Rows from block 3, named by matrix and row number. Each number is 128 + 24 x the weight over the matrix's rms, rounded and kept within 0 to 255. All counts start at 0. Numbers have three digits each.
# fc1: squeeze-excite reduce (model.blocks.3.se.fc1.weight, 12x192), inputs 0-95
fc1.0:135108131153126122121132112093154131164105133137129130126129093120134111128105129126158125129098095124118160122113130134148141131130123150130120137134125139147113127125161126094129126134124136137113112128134098102115133124091109129137132134131129151134127108106128122114134125135098132108
fc1.1:133121130146098107141153073102096091128108135164153136119183135055088103114163126119127123115144155084210135111152051132111077098158134127164153138140101110153134151099155112122155086183097151109121057115158167176122115099154157219109119125107099168154137120129179154117094153121143127158
fc1.2:133133135120097132113132091127117090128136090132100098095133123138126127132136138158154139130119119160130160122131125097129109119123119122129122108125126130129124099141130135104148114127108126120133121147130130126135123163133133133124088122133128129134122128131131136116101125132121129107
fc1.3:098097120118134126132107103147120132115132113096108136127135131120161121100123119130160141128097137133131122103111135131118132091129124092117130118104117122136134124117126125094129130096137136133133111135128133113106091132131099105130120107107100133126095135131134130129130112131121122117
fc1.4:128173157153165178104082194123096129173152094129130153068155116120093135123142099136148176176095118139107107124164120090100128073147156146147186157069165164058100099132115148152061180093148079193125181189083145067116120161106113126120139079092150101119156168120136080128115131198066113133
fc1.5:151134142120130139135117109114125136125130099094138127121094093136153155113124142147136127106122129164127168123126117098140123124136104152106101110094128131122092158160125132136135130133119098156121129130127155124106117126130124144116127148165138111129095133110094142118130138130110120130
fc1.6:105139129118132139154125079142096092155130129182115129104175127144127128099106097109101139147153146118130145153176115090098124110149118101173122142119158152140123163126118128168120097134132175081111106090106157196108153144115079155136131114115127143144173109119108149107119151166147138129
fc1.7:105163113093140093095166096138162097109099110107109115166090130137127115116125119116158137121128093137117098101137154132134119140149119116104139125121108109140123127128099121091142132092127129113115119127111147140130127091104134121145126147105154139102117099123132090101124090142113143131
fc1.8:181151137095166116124123154153051147136132108147136095100184129076152118139135120100117166154096123103138102063133064126120053142113125137178158169114067184073151075088095129140093116144109114129109095151130159126120108143108139143154148130089146130164158187181154071097099134146119152119
fc1.9:113126144142104120088132120115120143111114131155148145105146105142123099099142131123121128118121101120114124120092130115096116119123094130108139145154131147102099128138105113089149130134159132110132104130090121130097136160108133104141144150145143113140146148111109142145141136114132115103
fc1.10:126117127127119126118094124127127124163118139101138121131104106138140148096101132152127134115132109168138128167128135130140119146120130141130148132142142117119132129127126132132157119129121102126109091120130127130136125169118133136135118108137128116133109133105130118124133125134118133105
fc1.11:119152112177146137124120117096162143138134128063158127153093115161093141146140180108127153054137155124144159100087144125146137078133141146171100164125089128244126149119103144099057117146139126115181142125145183147120117108158118122121140108116100172158136103090080131133102151155148105111