{"dataset": "photos of plants, animals and fungi (iNaturalist)", "image_size": 32, "crop_scale_min": 0.2, "method": "barlow_twins", "norm": "groupnorm", "kernel_size": 3, "projector_out": 512, "lr": 0.0036, "beta2": 0.98, "batch_size": 256, "final_lr_fraction": 0.05, "weight_decay": 0.1}
Rows from block 11 of a small self-supervised image encoder, named by matrix and row number. Rows with one number belong to one channel. Each number is 50 + 15 x the weight over its row's rms, rounded and kept within 0 to 99. All counts start at 0.
After each channel's rows are labels from the 100 images, of 14848, where the channel reaches its highest value: "place" is the part of the image that holds the peak. Only what is clearly more common there than usual is listed. The data: photos of plants, animals and fungi (iNaturalist). In brackets: how many of the 100.
# convs0: expand pointwise conv (model.blocks.11.convs.0.weight, 576x96x1x1), inputs 0-95
# convs1: depthwise 3x3 conv (model.blocks.11.convs.1.weight, 576x1x3x3), a 3x3 kernel
# convs2: project pointwise conv (model.blocks.11.convs.2.weight, 96x576x1x1, transposed), outputs 0-95

convs0.115:71 35 45 43 52 66 56 69 40 23 46 47 69 44 83 35 26 26 63 38 50 45 48 57 46 33 61 47 63 53 57 59 28 56 35 68 80 52 47 43 52 32 55 51 57 59 25 17 51 74 70 36 59 39 40 59 53 86 44 39 37 37 40 74 61 73 29 29 79 63 49 70 47 25 67 58 38 53 51 59 61 42 48 42 57 72 61 67 62 17 56 33 62 48 45 43
convs1.115:48 44 32 38 42 26 31 46 27
convs2.115:69 26 44 75 53 75 42 68 57 49 58 49 52 35 73 27 62 43 25 66 68 44 64 46 69 52 53 70 38 55 33 56 41 41 81 75 72 42 73 37 59 72 72 61 71 25 36 64 52 41 54 84 51 70 45 74 56 58 48 21 78 41 44 48 63 79 50 39 46 61 64 45 48 25 42 55 60 52 63 42 67 40 56 69 81 49 64 42 55 54 65 43 44 46 46 56
place: top centre (84)

convs0.454:54 49 46 75 29 35 62 40 50 47 40 52 49 45 57 25 61 42 55 71 69 43 45 38 59 29 51 62 39 37 36 53 50 30 65 33 60 43 40 62 41 66 74 09 39 53 36 62 36 67 35 84 38 61 68 39 33 21 50 21 36 60 33 58 35 62 74 73 45 66 55 36 59 41 38 44 70 52 22 38 71 44 60 56 65 32 74 62 30 52 27 47 38 71 61 39
convs1.454:70 71 74 63 57 67 49 48 60
convs2.454:33 45 40 80 39 23 46 36 55 34 50 76 34 41 42 63 43 29 35 65 43 57 71 48 52 44 46 70 51 35 58 79 53 36 29 58 67 43 58 39 59 67 30 66 42 78 51 53 49 47 73 15 63 49 45 27 49 66 59 45 59 54 51 61 50 57 27 53 34 71 69 19 25 51 52 45 55 56 47 50 67 38 33 92 37 66 23 53 68 40 30 49 27 53 61 47
place: bottom centre (66)

convs0.561:61 42 36 51 58 64 66 38 58 28 50 25 41 50 37 51 86 52 25 49 67 59 54 34 35 62 41 56 57 74 42 47 64 39 38 39 48 55 60 76 47 27 57 47 76 24 30 31 35 53 42 52 44 66 37 58 68 32 56 19 46 52 02 61 51 53 53 62 50 35 56 80 52 53 64 55 62 32 44 64 49 51 57 55 52 50 43 51 50 63 35 99 58 52 50 29
convs1.561:30 39 25 44 50 61 46 35 27
convs2.561:30 36 57 68 47 45 60 52 79 43 60 08 48 63 25 65 59 47 58 55 57 65 25 62 54 33 49 73 53 43 40 13 34 69 82 58 59 34 51 45 66 67 22 56 58 35 39 49 50 62 38 57 59 75 64 74 50 32 30 30 52 33 52 37 64 55 62 55 47 40 49 61 60 49 78 29 35 56 66 53 61 63 48 36 68 50 58 33 36 23 63 68 40 46 43 74
place: middle left (54)

convs0.536:52 36 73 46 30 53 72 51 32 53 36 45 43 48 61 59 71 40 39 53 75 21 47 62 45 64 46 40 68 58 30 85 92 29 30 32 48 38 54 63 40 56 65 38 57 49 54 54 15 57 52 47 63 29 35 53 48 57 74 66 46 53 10 65 27 59 40 43 54 37 66 43 62 45 43 44 72 40 30 58 64 57 57 28 49 50 48 54 12 56 23 56 63 57 40 42
convs1.536:44 40 46 39 28 42 27 25 42
convs2.536:58 56 51 63 53 25 39 57 66 34 37 37 45 66 29 59 44 44 45 31 42 74 43 75 38 48 46 32 70 47 82 51 78 67 27 31 47 66 41 54 66 54 31 51 42 45 76 27 57 36 68 39 65 48 73 53 40 44 43 68 39 52 48 52 70 36 68 64 48 47 38 63 31 45 81 59 33 20 68 55 29 84 38 56 46 66 45 49 48 48 47 46 54 14 53 18
place: top centre (48)

convs0.188:47 57 46 16 53 76 48 44 30 38 45 54 62 44 48 32 55 31 64 40 70 38 80 32 43 42 46 47 26 57 63 70 29 69 53 65 41 49 68 41 48 44 81 51 71 60 47 48 43 70 64 41 37 53 29 59 22 75 60 39 39 46 63 48 71 67 53 09 82 30 42 74 34 82 59 57 51 65 67 69 48 29 44 50 50 52 57 53 48 41 77 60 51 41 41 53
convs1.188:62 49 57 40 45 60 56 60 88
convs2.188:49 38 53 68 56 36 60 63 70 37 54 32 37 62 37 39 60 41 52 76 13 60 29 72 63 22 74 57 86 38 34 33 38 44 43 54 77 53 30 44 45 40 69 49 40 40 34 34 58 40 63 70 71 82 68 57 49 53 47 48 44 31 56 48 65 40 67 75 39 64 14 48 41 37 80 38 45 50 45 37 76 68 42 53 39 61 53 56 62 44 38 34 38 41 46 51
place: centre (68)

convs0.255:51 29 50 55 31 50 38 56 34 41 55 47 53 46 65 29 41 68 49 58 65 91 82 63 38 36 51 44 30 35 54 42 34 52 52 61 51 71 55 56 61 60 67 42 43 49 62 48 93 46 85 50 44 50 63 24 27 57 19 71 32 32 64 42 36 32 69 50 45 35 31 48 39 63 55 53 67 32 29 48 34 36 36 63 46 45 43 61 73 60 45 18 24 41 51 45
convs1.255:48 50 25 58 62 53 29 41 24
convs2.255:56 53 44 55 43 63 78 44 44 38 64 59 40 54 50 26 49 49 40 60 24 31 68 26 61 45 56 71 47 52 49 39 43 49 42 42 71 26 48 36 47 47 56 43 57 66 30 54 46 55 32 54 59 71 46 74 69 58 65 18 35 34 31 47 33 40 51 73 51 15 49 53 63 54 41 65 46 58 82 43 60 41 60 37 41 43 69 29 48 52 89 67 82 84 67 80
place: top centre (63)

convs0.562:49 32 17 61 60 61 71 47 67 38 67 44 53 52 37 54 84 44 31 38 53 52 63 26 33 43 55 70 64 65 42 36 47 50 65 58 32 55 67 56 30 38 53 47 84 63 22 48 50 21 48 45 32 71 61 59 54 10 58 35 62 35 26 53 42 49 76 57 47 54 27 44 52 71 57 46 44 35 52 54 28 51 61 40 41 43 19 70 68 56 45 85 48 53 36 45
convs1.562:39 78 36 48 66 28 46 38 45
convs2.562:23 59 31 78 51 31 54 49 49 40 40 44 65 52 44 64 62 60 57 75 55 29 48 24 37 14 45 80 58 46 42 48 38 48 85 65 64 49 65 48 63 30 42 37 28 58 58 66 31 54 34 72 73 62 42 47 62 65 62 23 50 50 42 49 42 56 21 53 35 33 72 31 60 51 54 42 52 70 57 50 41 21 56 37 81 45 71 16 49 50 47 66 48 60 42 52
place: bottom right (36)

convs0.312:54 51 61 59 39 25 52 36 57 68 47 58 15 53 25 68 51 57 33 47 51 63 48 66 47 57 37 55 67 47 51 35 67 60 47 18 56 56 39 54 49 66 35 42 34 32 68 56 62 54 61 66 58 47 75 44 45 00 44 35 59 65 23 49 18 56 41 76 43 67 60 52 45 78 23 57 63 45 40 44 30 77 53 33 68 62 72 47 36 44 32 39 57 60 67 68
convs1.312:26 54 68 66 49 59 50 39 25
convs2.312:52 55 65 64 39 54 38 26 61 35 52 36 59 29 42 31 42 60 84 77 65 65 25 52 53 17 57 69 45 36 58 75 58 30 52 56 63 53 59 48 63 64 49 48 47 62 49 55 69 64 57 44 64 44 70 50 46 57 45 40 67 28 68 81 52 63 43 58 04 45 68 31 43 41 59 39 43 51 39 27 64 44 48 86 42 46 30 39 74 27 62 49 24 51 40 39
place: middle left (52)

convs0.224:57 40 69 53 54 70 60 58 39 24 65 52 46 55 76 37 43 48 55 51 44 36 66 57 55 46 52 63 51 39 54 78 50 22 26 48 78 52 31 39 46 52 72 55 35 69 46 41 32 55 61 43 55 36 34 60 33 93 43 66 46 29 49 70 58 64 35 33 64 38 63 67 40 41 66 66 45 52 31 48 71 52 52 84 48 79 47 50 55 39 82 88 69 56 57 29
convs1.224:62 35 72 58 29 49 61 30 37
convs2.224:63 34 32 59 59 53 22 44 43 78 61 56 31 51 67 19 47 55 58 85 52 42 66 42 37 51 27 51 59 41 61 41 47 83 67 50 36 70 36 45 76 64 46 41 42 65 45 44 44 48 26 63 41 59 50 49 78 54 47 36 46 51 28 14 21 51 46 55 48 53 54 37 61 25 42 74 47 74 41 29 51 34 38 22 71 33 46 22 42 52 63 53 57 69 64 47
place: bottom left (46); middle left (33)

convs0.212:48 68 57 46 64 45 66 41 47 27 38 61 55 58 64 20 61 26 44 38 66 58 51 43 71 49 33 37 37 53 79 80 63 66 55 36 56 14 52 50 44 33 85 26 64 53 45 29 43 63 48 48 52 43 55 68 46 60 72 48 27 67 42 54 73 65 36 61 48 28 50 60 39 26 65 65 61 31 45 59 53 32 43 89 42 29 69 64 37 56 45 82 52 46 63 52
convs1.212:72 32 73 60 55 32 37 59 46
convs2.212:39 51 19 52 56 56 57 54 72 36 53 21 48 28 46 73 27 39 64 50 73 62 59 32 45 47 53 67 16 43 46 67 48 49 55 54 59 41 51 56 76 30 43 56 47 55 27 59 57 60 58 64 40 64 40 63 61 62 75 49 56 59 07 48 81 61 70 45 76 65 36 81 68 72 41 28 55 38 70 65 82 43 43 64 61 48 50 36 53 49 42 60 34 42 43 51
place: bottom left (31)

convs0.61:62 59 26 49 55 41 35 34 68 57 52 59 51 39 54 40 23 41 78 73 63 46 49 63 51 31 29 55 30 30 45 59 62 35 48 45 67 57 27 62 66 63 53 35 33 38 10 62 39 73 40 71 59 60 55 28 31 58 33 29 65 54 53 24 36 31 77 65 46 68 72 52 65 24 42 40 48 69 47 36 53 51 62 50 59 57 67 41 44 19 59 31 34 42 66 70
convs1.61:68 66 58 43 52 26 63 53 26
convs2.61:65 42 47 41 35 50 40 63 28 53 79 60 39 51 56 19 72 56 51 64 51 76 71 35 77 68 62 28 36 49 52 58 48 50 51 38 51 51 46 43 32 55 29 48 37 21 48 23 68 56 60 59 45 41 66 50 28 33 56 65 32 52 71 70 37 75 60 50 48 18 58 58 22 71 22 77 44 42 37 55 67 61 40 73 39 49 67 71 51 67 47 39 47 48 75 33
place: centre (89)

convs0.524:60 39 71 45 02 60 68 50 26 53 42 56 46 53 64 52 75 26 46 59 43 20 54 65 48 51 58 43 62 39 44 80 68 27 42 52 82 45 48 46 39 55 61 45 46 78 51 41 34 54 65 60 54 37 35 55 45 67 63 54 46 52 23 79 24 75 36 45 46 52 77 43 51 48 47 54 49 43 31 36 73 66 50 44 53 67 47 64 18 50 34 58 72 58 25 30
convs1.524:63 63 55 42 37 56 46 74 78
convs2.524:56 69 58 38 44 43 59 42 32 42 41 19 36 60 09 67 65 63 52 63 47 74 54 48 52 44 66 28 41 58 60 20 69 46 74 33 56 45 46 59 56 71 60 55 39 66 40 64 57 60 37 53 44 42 53 74 49 37 43 44 28 51 54 50 47 38 64 59 47 59 49 44 44 79 30 61 32 24 48 52 63 62 46 50 33 54 61 61 52 50 84 44 34 14 00 43
place: top centre (44)

convs0.270:33 32 82 34 45 49 62 71 69 73 63 63 54 53 32 66 49 63 43 23 39 49 18 35 43 72 83 55 66 79 61 30 67 65 52 41 51 28 86 32 46 57 34 74 76 42 73 53 46 30 42 42 57 43 29 67 61 36 64 59 40 65 47 51 55 65 28 40 57 72 46 55 50 46 36 43 54 49 73 56 34 65 41 33 52 46 39 49 36 44 53 50 73 39 33 58
convs1.270:51 56 57 69 15 66 58 50 54
convs2.270:56 42 53 14 70 74 37 55 75 59 60 61 43 33 56 51 56 51 68 51 40 31 49 56 21 41 18 41 70 27 52 50 26 58 56 56 62 68 39 49 65 71 60 62 48 69 46 46 47 47 55 39 67 45 37 41 92 71 47 50 58 47 50 45 45 45 46 46 38 75 48 67 50 62 36 69 42 30 43 34 68 42 60 08 52 47 40 29 80 33 50 66 52 71 69 75
place: middle right (72)

convs0.249:63 48 15 57 38 60 65 57 24 35 23 31 66 57 66 68 53 33 35 48 70 51 76 56 51 46 38 33 44 68 53 48 35 68 31 35 26 58 42 60 73 52 40 49 54 51 47 46 41 74 60 33 43 33 32 51 53 73 65 55 24 45 44 25 36 21 40 43 58 53 55 46 62 42 62 48 41 31 55 66 67 39 16 60 38 61 39 61 40 60 20 36 67 34 22 25
convs1.249:32 48 67 50 33 52 61 69 25
convs2.249:87 45 67 37 57 79 60 71 47 54 81 30 25 73 47 79 36 63 38 51 45 44 71 41 32 45 43 39 48 62 33 46 51 34 65 43 45 41 52 56 52 35 56 48 62 43 22 26 68 23 41 16 61 58 54 51 69 58 44 50 51 93 42 40 43 62 45 60 41 57 40 55 45 51 58 52 54 54 33 57 14 48 50 25 32 24 27 62 71 42 48 62 46 61 59 55
place: middle right (34)

convs0.171:61 39 52 61 51 44 64 80 41 59 49 50 58 56 77 28 18 48 33 68 57 34 65 47 52 41 72 39 58 23 57 66 46 50 53 32 66 45 38 38 53 55 72 43 40 59 57 61 74 47 33 55 62 33 38 29 57 76 39 55 41 67 34 58 34 58 50 37 56 37 60 50 51 10 50 58 72 45 25 61 63 52 65 38 41 45 46 64 17 59 73 90 66 61 48 15
convs1.171:44 42 48 51 52 61 77 70 75
convs2.171:26 54 53 60 43 55 77 50 33 32 47 38 15 76 39 41 71 78 40 68 46 74 63 56 37 56 38 54 37 50 66 48 84 62 58 34 64 50 48 51 47 64 46 43 37 58 69 64 55 38 32 60 54 62 64 34 49 36 46 54 63 74 56 79 55 40 40 76 43 43 37 41 46 79 28 52 67 44 43 42 57 29 50 49 43 38 70 37 55 87 47 63 50 86 72 34
place: top centre (59)

convs0.525:72 40 45 59 22 46 75 67 56 49 46 11 39 57 60 62 60 65 25 69 76 76 41 59 57 43 50 31 69 63 34 60 58 46 48 48 33 45 44 73 62 31 26 65 58 43 60 44 45 47 50 51 54 70 50 40 79 56 32 43 69 32 08 61 20 35 67 41 44 68 45 45 54 40 53 42 49 12 33 46 55 51 65 34 43 59 58 60 57 48 47 59 43 47 28 23
convs1.525:72 59 33 47 38 32 46 47 76
convs2.525:45 60 30 83 57 27 45 35 62 56 34 48 55 41 36 63 52 48 67 70 37 61 80 55 52 20 42 52 59 28 68 36 55 68 78 62 70 48 32 32 58 32 48 51 60 59 54 90 49 36 47 43 49 43 44 67 39 49 44 34 62 18 71 40 53 54 34 53 21 47 23 44 40 61 43 54 50 65 52 14 31 60 47 60 39 71 43 45 49 43 50 82 27 44 38 70
place: top centre (44)

convs0.498:55 55 42 60 47 46 56 52 74 70 54 64 44 45 28 27 61 54 36 47 60 71 65 48 40 34 43 49 34 41 81 29 41 72 85 48 49 40 61 40 63 58 59 59 46 51 44 60 80 48 42 81 22 76 63 69 69 51 55 41 57 61 48 42 43 65 66 58 17 45 25 23 37 65 30 51 50 37 60 53 23 45 30 52 73 24 54 56 56 47 64 86 47 46 36 62
convs1.498:51 63 45 45 54 53 23 23 32
convs2.498:52 51 37 51 47 50 43 46 62 25 74 61 66 71 35 75 18 27 45 37 30 78 74 40 63 49 67 48 66 46 44 69 44 36 49 40 43 69 48 58 51 30 50 79 30 52 39 26 90 50 50 44 38 35 48 53 58 39 42 18 34 43 49 19 22 40 43 73 54 28 42 39 54 41 30 49 48 30 32 50 41 44 38 50 36 37 42 51 67 73 32 37 65 59 37 39
place: middle right (46)

convs0.571:30 47 29 50 39 50 36 55 30 59 76 64 62 68 70 49 33 58 51 47 48 64 83 50 41 41 49 61 58 17 51 67 35 67 56 61 40 74 68 52 50 59 37 64 48 54 66 45 87 42 70 42 53 36 42 36 38 19 49 61 31 52 63 66 30 47 38 44 37 47 39 64 44 76 64 46 67 47 26 52 43 63 56 79 42 56 48 82 53 88 45 63 69 76 50 39
convs1.571:55 39 48 63 49 63 33 21 29
convs2.571:52 56 31 49 48 49 53 42 47 42 77 71 49 49 48 47 55 51 34 70 40 41 45 41 62 63 70 38 57 40 34 63 40 19 23 79 33 70 32 49 33 44 28 39 39 70 35 33 32 46 35 58 42 45 52 63 49 41 52 42 19 50 66 37 36 25 35 78 34 29 82 33 61 36 46 71 39 50 62 30 41 38 61 45 38 37 28 57 41 61 52 82 58 79 68 71
place: top centre (43); bottom centre (41)

convs0.55:48 04 52 44 60 64 32 75 33 43 62 35 41 41 77 18 41 84 42 64 55 40 53 43 22 60 62 37 57 28 57 52 28 20 55 43 70 62 47 42 52 42 57 58 57 36 60 37 57 26 51 60 67 57 56 37 65 56 15 71 55 44 62 74 65 29 64 41 71 51 39 57 33 20 61 59 57 37 41 41 45 50 52 76 54 56 51 49 51 64 65 59 29 40 43 37
convs1.55:61 59 65 75 67 73 59 53 40
convs2.55:14 87 38 47 72 27 56 28 43 49 31 60 46 34 38 77 44 52 83 44 64 53 45 56 44 39 42 55 56 61 73 49 68 53 39 35 53 49 42 64 45 45 41 29 42 78 55 60 48 69 74 13 69 43 23 57 50 61 48 50 37 51 37 50 67 56 41 51 42 56 50 52 69 48 53 32 30 64 64 63 84 50 46 58 08 70 32 60 51 46 40 59 62 54 57 31
place: bottom centre (77)

convs0.477:58 36 33 38 50 62 43 64 47 44 47 56 36 48 55 57 35 78 43 39 38 64 75 57 47 68 35 34 64 54 48 22 19 42 35 34 54 75 58 55 65 39 37 61 42 26 59 36 76 43 67 44 53 44 47 29 41 00 48 65 45 53 62 46 57 30 44 90 64 32 50 65 24 57 36 54 68 33 26 51 52 40 51 72 58 46 31 58 56 60 17 35 50 45 55 55
convs1.477:68 74 66 63 55 37 47 38 32
convs2.477:33 54 60 31 49 48 43 66 25 56 30 40 49 56 76 59 64 47 80 46 42 38 58 65 47 48 38 09 39 36 71 74 68 66 51 46 59 82 49 67 47 08 51 30 42 68 51 38 38 68 51 41 60 45 35 55 50 53 33 70 37 63 58 52 62 47 39 39 47 61 41 60 52 67 52 61 39 39 18 55 56 33 76 60 20 75 52 84 33 45 38 60 46 64 59 43
place: bottom right (51); bottom centre (33)

convs0.439:27 68 55 78 53 23 68 51 63 48 26 52 54 34 34 56 70 49 36 68 74 68 49 61 83 50 37 28 29 62 79 31 74 65 62 29 53 28 59 46 76 58 38 43 50 65 74 63 51 77 23 54 43 58 55 43 76 51 68 55 53 64 53 34 63 39 53 38 49 44 47 41 65 44 54 39 34 44 59 58 66 38 27 61 67 43 67 56 56 37 55 76 34 35 28 37
convs1.439:54 66 56 63 63 36 32 21 46
convs2.439:64 42 37 55 69 62 48 51 45 41 61 44 38 62 40 63 63 49 55 35 58 48 81 63 28 37 70 72 76 81 70 57 59 65 65 22 46 70 63 32 46 59 46 72 57 43 48 30 66 38 71 56 41 27 47 43 54 25 72 40 47 20 68 32 20 41 51 34 39 50 64 37 23 79 67 55 50 49 45 37 23 70 52 41 53 53 37 72 50 63 35 29 60 47 49 35
place: bottom right (44)

convs0.490:44 32 38 58 27 48 67 55 30 31 58 29 42 47 49 33 66 66 58 61 76 28 58 66 42 42 27 41 62 29 57 89 41 15 44 69 86 64 49 72 53 50 45 37 47 69 59 37 55 55 63 64 60 40 23 39 45 30 35 58 42 44 35 58 46 21 71 53 49 41 60 57 54 29 69 46 49 43 28 37 60 55 64 39 51 63 43 79 38 64 39 75 48 54 37 26
convs1.490:50 44 29 42 76 63 26 55 44
convs2.490:43 67 33 71 37 45 57 59 35 40 72 58 42 41 46 57 45 56 32 46 43 25 42 67 39 38 44 50 85 42 62 76 49 41 42 50 56 43 43 63 62 65 33 47 42 67 21 43 43 59 59 64 54 47 56 49 47 47 50 75 32 53 47 66 43 48 36 68 53 28 82 35 74 24 59 38 31 28 12 40 64 37 45 51 41 72 47 73 27 55 51 91 35 79 68 49
place: bottom left (26)

convs0.409:60 56 58 72 54 37 54 73 49 47 42 39 40 65 33 43 78 56 10 57 52 44 21 49 68 55 57 49 78 70 45 32 56 61 51 49 30 19 54 47 37 23 41 39 75 44 68 51 08 47 40 32 66 30 46 75 63 72 51 58 64 47 44 69 68 52 43 44 47 53 48 40 68 32 51 48 44 34 38 58 67 36 67 41 36 28 57 55 13 51 60 65 29 42 48 65
convs1.409:34 29 35 54 57 50 38 34 24
convs2.409:51 37 72 44 66 65 62 53 79 50 37 46 57 58 35 45 44 31 49 39 40 28 27 58 25 55 24 46 79 59 57 37 61 67 49 20 55 19 47 46 49 64 55 37 65 53 40 71 37 72 24 33 42 35 47 64 76 36 46 39 59 58 19 40 88 60 59 56 52 59 43 41 49 59 18 70 44 50 70 66 53 41 35 43 67 55 77 38 29 49 66 40 62 52 37 62
place: centre (99)

convs0.167:33 57 63 23 51 77 49 43 43 45 44 64 39 42 55 75 33 28 67 17 39 17 56 47 69 65 32 58 48 51 29 36 43 50 29 34 61 58 54 53 47 61 64 54 40 56 56 45 60 45 79 38 54 28 24 36 26 41 64 49 42 53 45 61 72 62 17 56 64 39 67 80 24 67 51 76 80 65 57 49 62 49 61 40 66 57 53 33 61 47 42 56 76 58 67 55
convs1.167:39 54 56 52 31 82 69 43 57
convs2.167:39 36 60 30 62 51 59 30 50 48 49 55 39 58 27 45 30 42 75 45 51 43 48 50 33 52 39 77 93 49 48 40 53 45 69 62 67 33 42 60 44 57 62 54 51 56 47 70 86 57 68 20 99 44 28 35 49 25 39 39 45 48 58 49 55 55 56 81 36 48 59 56 18 46 51 77 47 71 53 60 43 37 55 56 59 46 72 23 71 51 39 26 47 39 43 53
place: middle left (56)

convs0.49:58 50 15 47 80 62 35 56 56 73 48 51 67 28 79 38 28 42 65 52 52 36 83 20 44 44 46 45 31 30 63 46 26 59 71 56 55 63 38 33 72 45 70 62 41 64 37 43 75 50 61 65 30 62 41 40 64 69 51 41 67 36 55 34 52 34 70 42 43 22 43 63 33 29 50 70 53 58 59 59 41 40 37 66 72 40 55 45 57 30 59 79 36 54 30 50
convs1.49:51 49 46 27 71 42 25 70 49
convs2.49:37 48 45 45 46 69 39 63 47 51 75 67 48 43 50 44 35 56 56 50 24 24 53 67 02 51 00 48 59 34 67 30 37 70 79 84 67 69 46 52 56 60 56 47 41 40 45 57 55 48 45 51 51 29 58 48 56 43 38 54 55 38 77 37 37 42 40 63 53 33 58 31 46 54 42 44 49 54 43 27 37 44 55 07 82 59 45 41 41 45 45 35 37 50 29 68
place: middle right (35)

convs0.82:59 48 28 49 45 29 60 42 54 78 39 52 68 52 50 39 46 27 75 70 94 38 45 39 57 19 39 44 41 38 39 46 51 60 82 51 59 44 47 61 67 55 64 33 49 59 42 61 50 66 23 62 39 63 39 26 55 37 63 29 65 47 20 31 23 59 58 31 45 58 46 35 69 39 40 39 62 60 51 57 49 41 56 09 63 29 84 59 37 45 51 46 38 64 49 41
convs1.82:21 48 32 31 55 38 40 57 35
convs2.82:39 60 55 43 42 36 47 32 21 59 41 45 35 37 70 65 31 50 73 47 59 34 67 79 32 50 53 28 58 35 64 71 70 48 54 51 42 59 62 47 50 57 29 40 33 72 51 44 65 62 78 43 55 23 53 35 35 63 61 59 31 49 50 65 32 22 37 36 42 38 49 18 43 83 47 31 48 55 13 52 51 61 54 67 45 58 32 55 46 45 16 40 40 43 24 29
place: bottom centre (48)

convs0.436:26 58 64 63 00 56 61 38 40 38 34 55 47 49 42 43 88 46 38 71 54 25 32 70 61 50 40 57 49 35 49 60 53 20 50 55 61 43 46 54 51 63 62 31 38 55 61 53 29 50 44 59 43 46 48 54 28 38 62 83 43 72 36 46 51 44 74 58 43 50 72 22 62 56 27 49 61 37 43 40 97 37 55 72 54 34 56 53 30 61 32 51 53 57 28 48
convs1.436:74 62 60 58 41 46 42 23 34
convs2.436:63 54 47 40 65 40 17 68 57 65 45 14 41 25 62 49 64 35 69 60 51 71 39 64 47 16 62 57 68 43 39 54 42 46 59 56 53 62 40 50 50 39 33 60 52 37 59 51 40 67 57 26 64 50 68 48 36 64 49 54 43 38 50 57 63 48 75 57 34 57 38 50 49 44 78 29 51 53 23 56 64 57 66 47 41 58 48 51 64 37 29 46 18 99 71 82
place: bottom right (33)

convs0.243:54 27 50 51 27 57 64 72 48 48 56 34 37 49 57 55 63 60 40 68 58 35 46 64 45 57 44 31 58 37 58 84 54 05 47 44 59 52 39 61 56 48 65 53 36 50 29 31 24 38 54 64 55 86 46 47 47 68 25 71 64 55 46 42 54 46 86 43 70 45 48 44 43 35 52 61 39 37 21 32 69 41 50 86 56 78 31 54 50 38 69 65 55 45 41 21
convs1.243:53 63 46 64 69 82 65 57 53
convs2.243:26 49 43 46 52 28 64 34 68 65 49 46 40 61 40 68 42 63 48 52 23 47 48 40 49 61 64 47 56 35 87 34 44 53 61 16 72 45 30 47 69 55 46 25 43 82 74 43 42 45 61 45 66 65 38 46 74 48 22 58 40 66 37 33 66 29 46 79 52 53 50 33 64 50 39 60 54 58 94 45 59 27 24 53 35 58 39 44 57 66 50 56 65 37 28 49
place: bottom centre (71)

convs0.158:49 29 45 71 64 47 56 70 42 51 53 38 41 56 73 44 38 63 38 66 51 29 53 53 77 61 60 30 71 26 64 55 55 49 47 45 71 46 33 50 64 45 32 36 29 57 63 38 52 48 47 45 73 36 34 16 58 44 33 64 52 51 30 73 61 45 34 40 72 26 60 73 55 08 61 50 53 41 25 59 63 34 62 56 46 57 52 68 37 74 52 80 40 59 49 10
convs1.158:39 27 42 60 75 47 36 48 31
convs2.158:49 42 44 72 46 71 71 52 75 38 45 64 15 81 44 39 43 55 22 62 46 43 73 42 45 71 44 58 64 56 52 42 57 56 40 24 74 47 49 24 58 67 39 46 66 50 46 54 70 25 53 50 78 72 67 41 53 43 61 20 65 47 34 51 60 42 46 83 47 60 41 54 46 31 64 55 46 48 62 31 44 53 41 57 53 29 56 12 74 76 39 75 32 55 62 47
place: bottom centre (32); bottom right (28)

convs0.50:58 62 08 44 52 56 42 47 54 72 30 54 53 31 76 32 40 35 68 69 68 43 66 41 69 49 43 48 25 33 43 53 27 66 70 34 44 57 32 56 82 50 74 48 34 33 37 56 29 67 62 62 36 51 33 36 29 77 63 44 50 74 58 19 35 32 74 51 52 51 59 61 49 34 38 48 71 59 37 63 81 26 45 49 68 52 57 39 43 35 51 46 45 44 38 50
convs1.50:82 68 59 62 47 38 64 56 42
convs2.50:50 26 68 54 88 70 52 62 78 30 53 42 39 43 51 54 48 49 69 54 89 49 35 64 23 68 40 45 31 54 37 68 67 36 48 63 66 14 46 61 63 66 68 56 57 32 40 31 21 43 45 69 75 67 49 48 45 43 37 63 70 68 61 62 81 31 29 52 50 51 59 44 57 49 48 39 51 51 63 59 86 52 48 33 64 46 56 59 44 63 32 59 52 37 64 63
place: bottom right (40)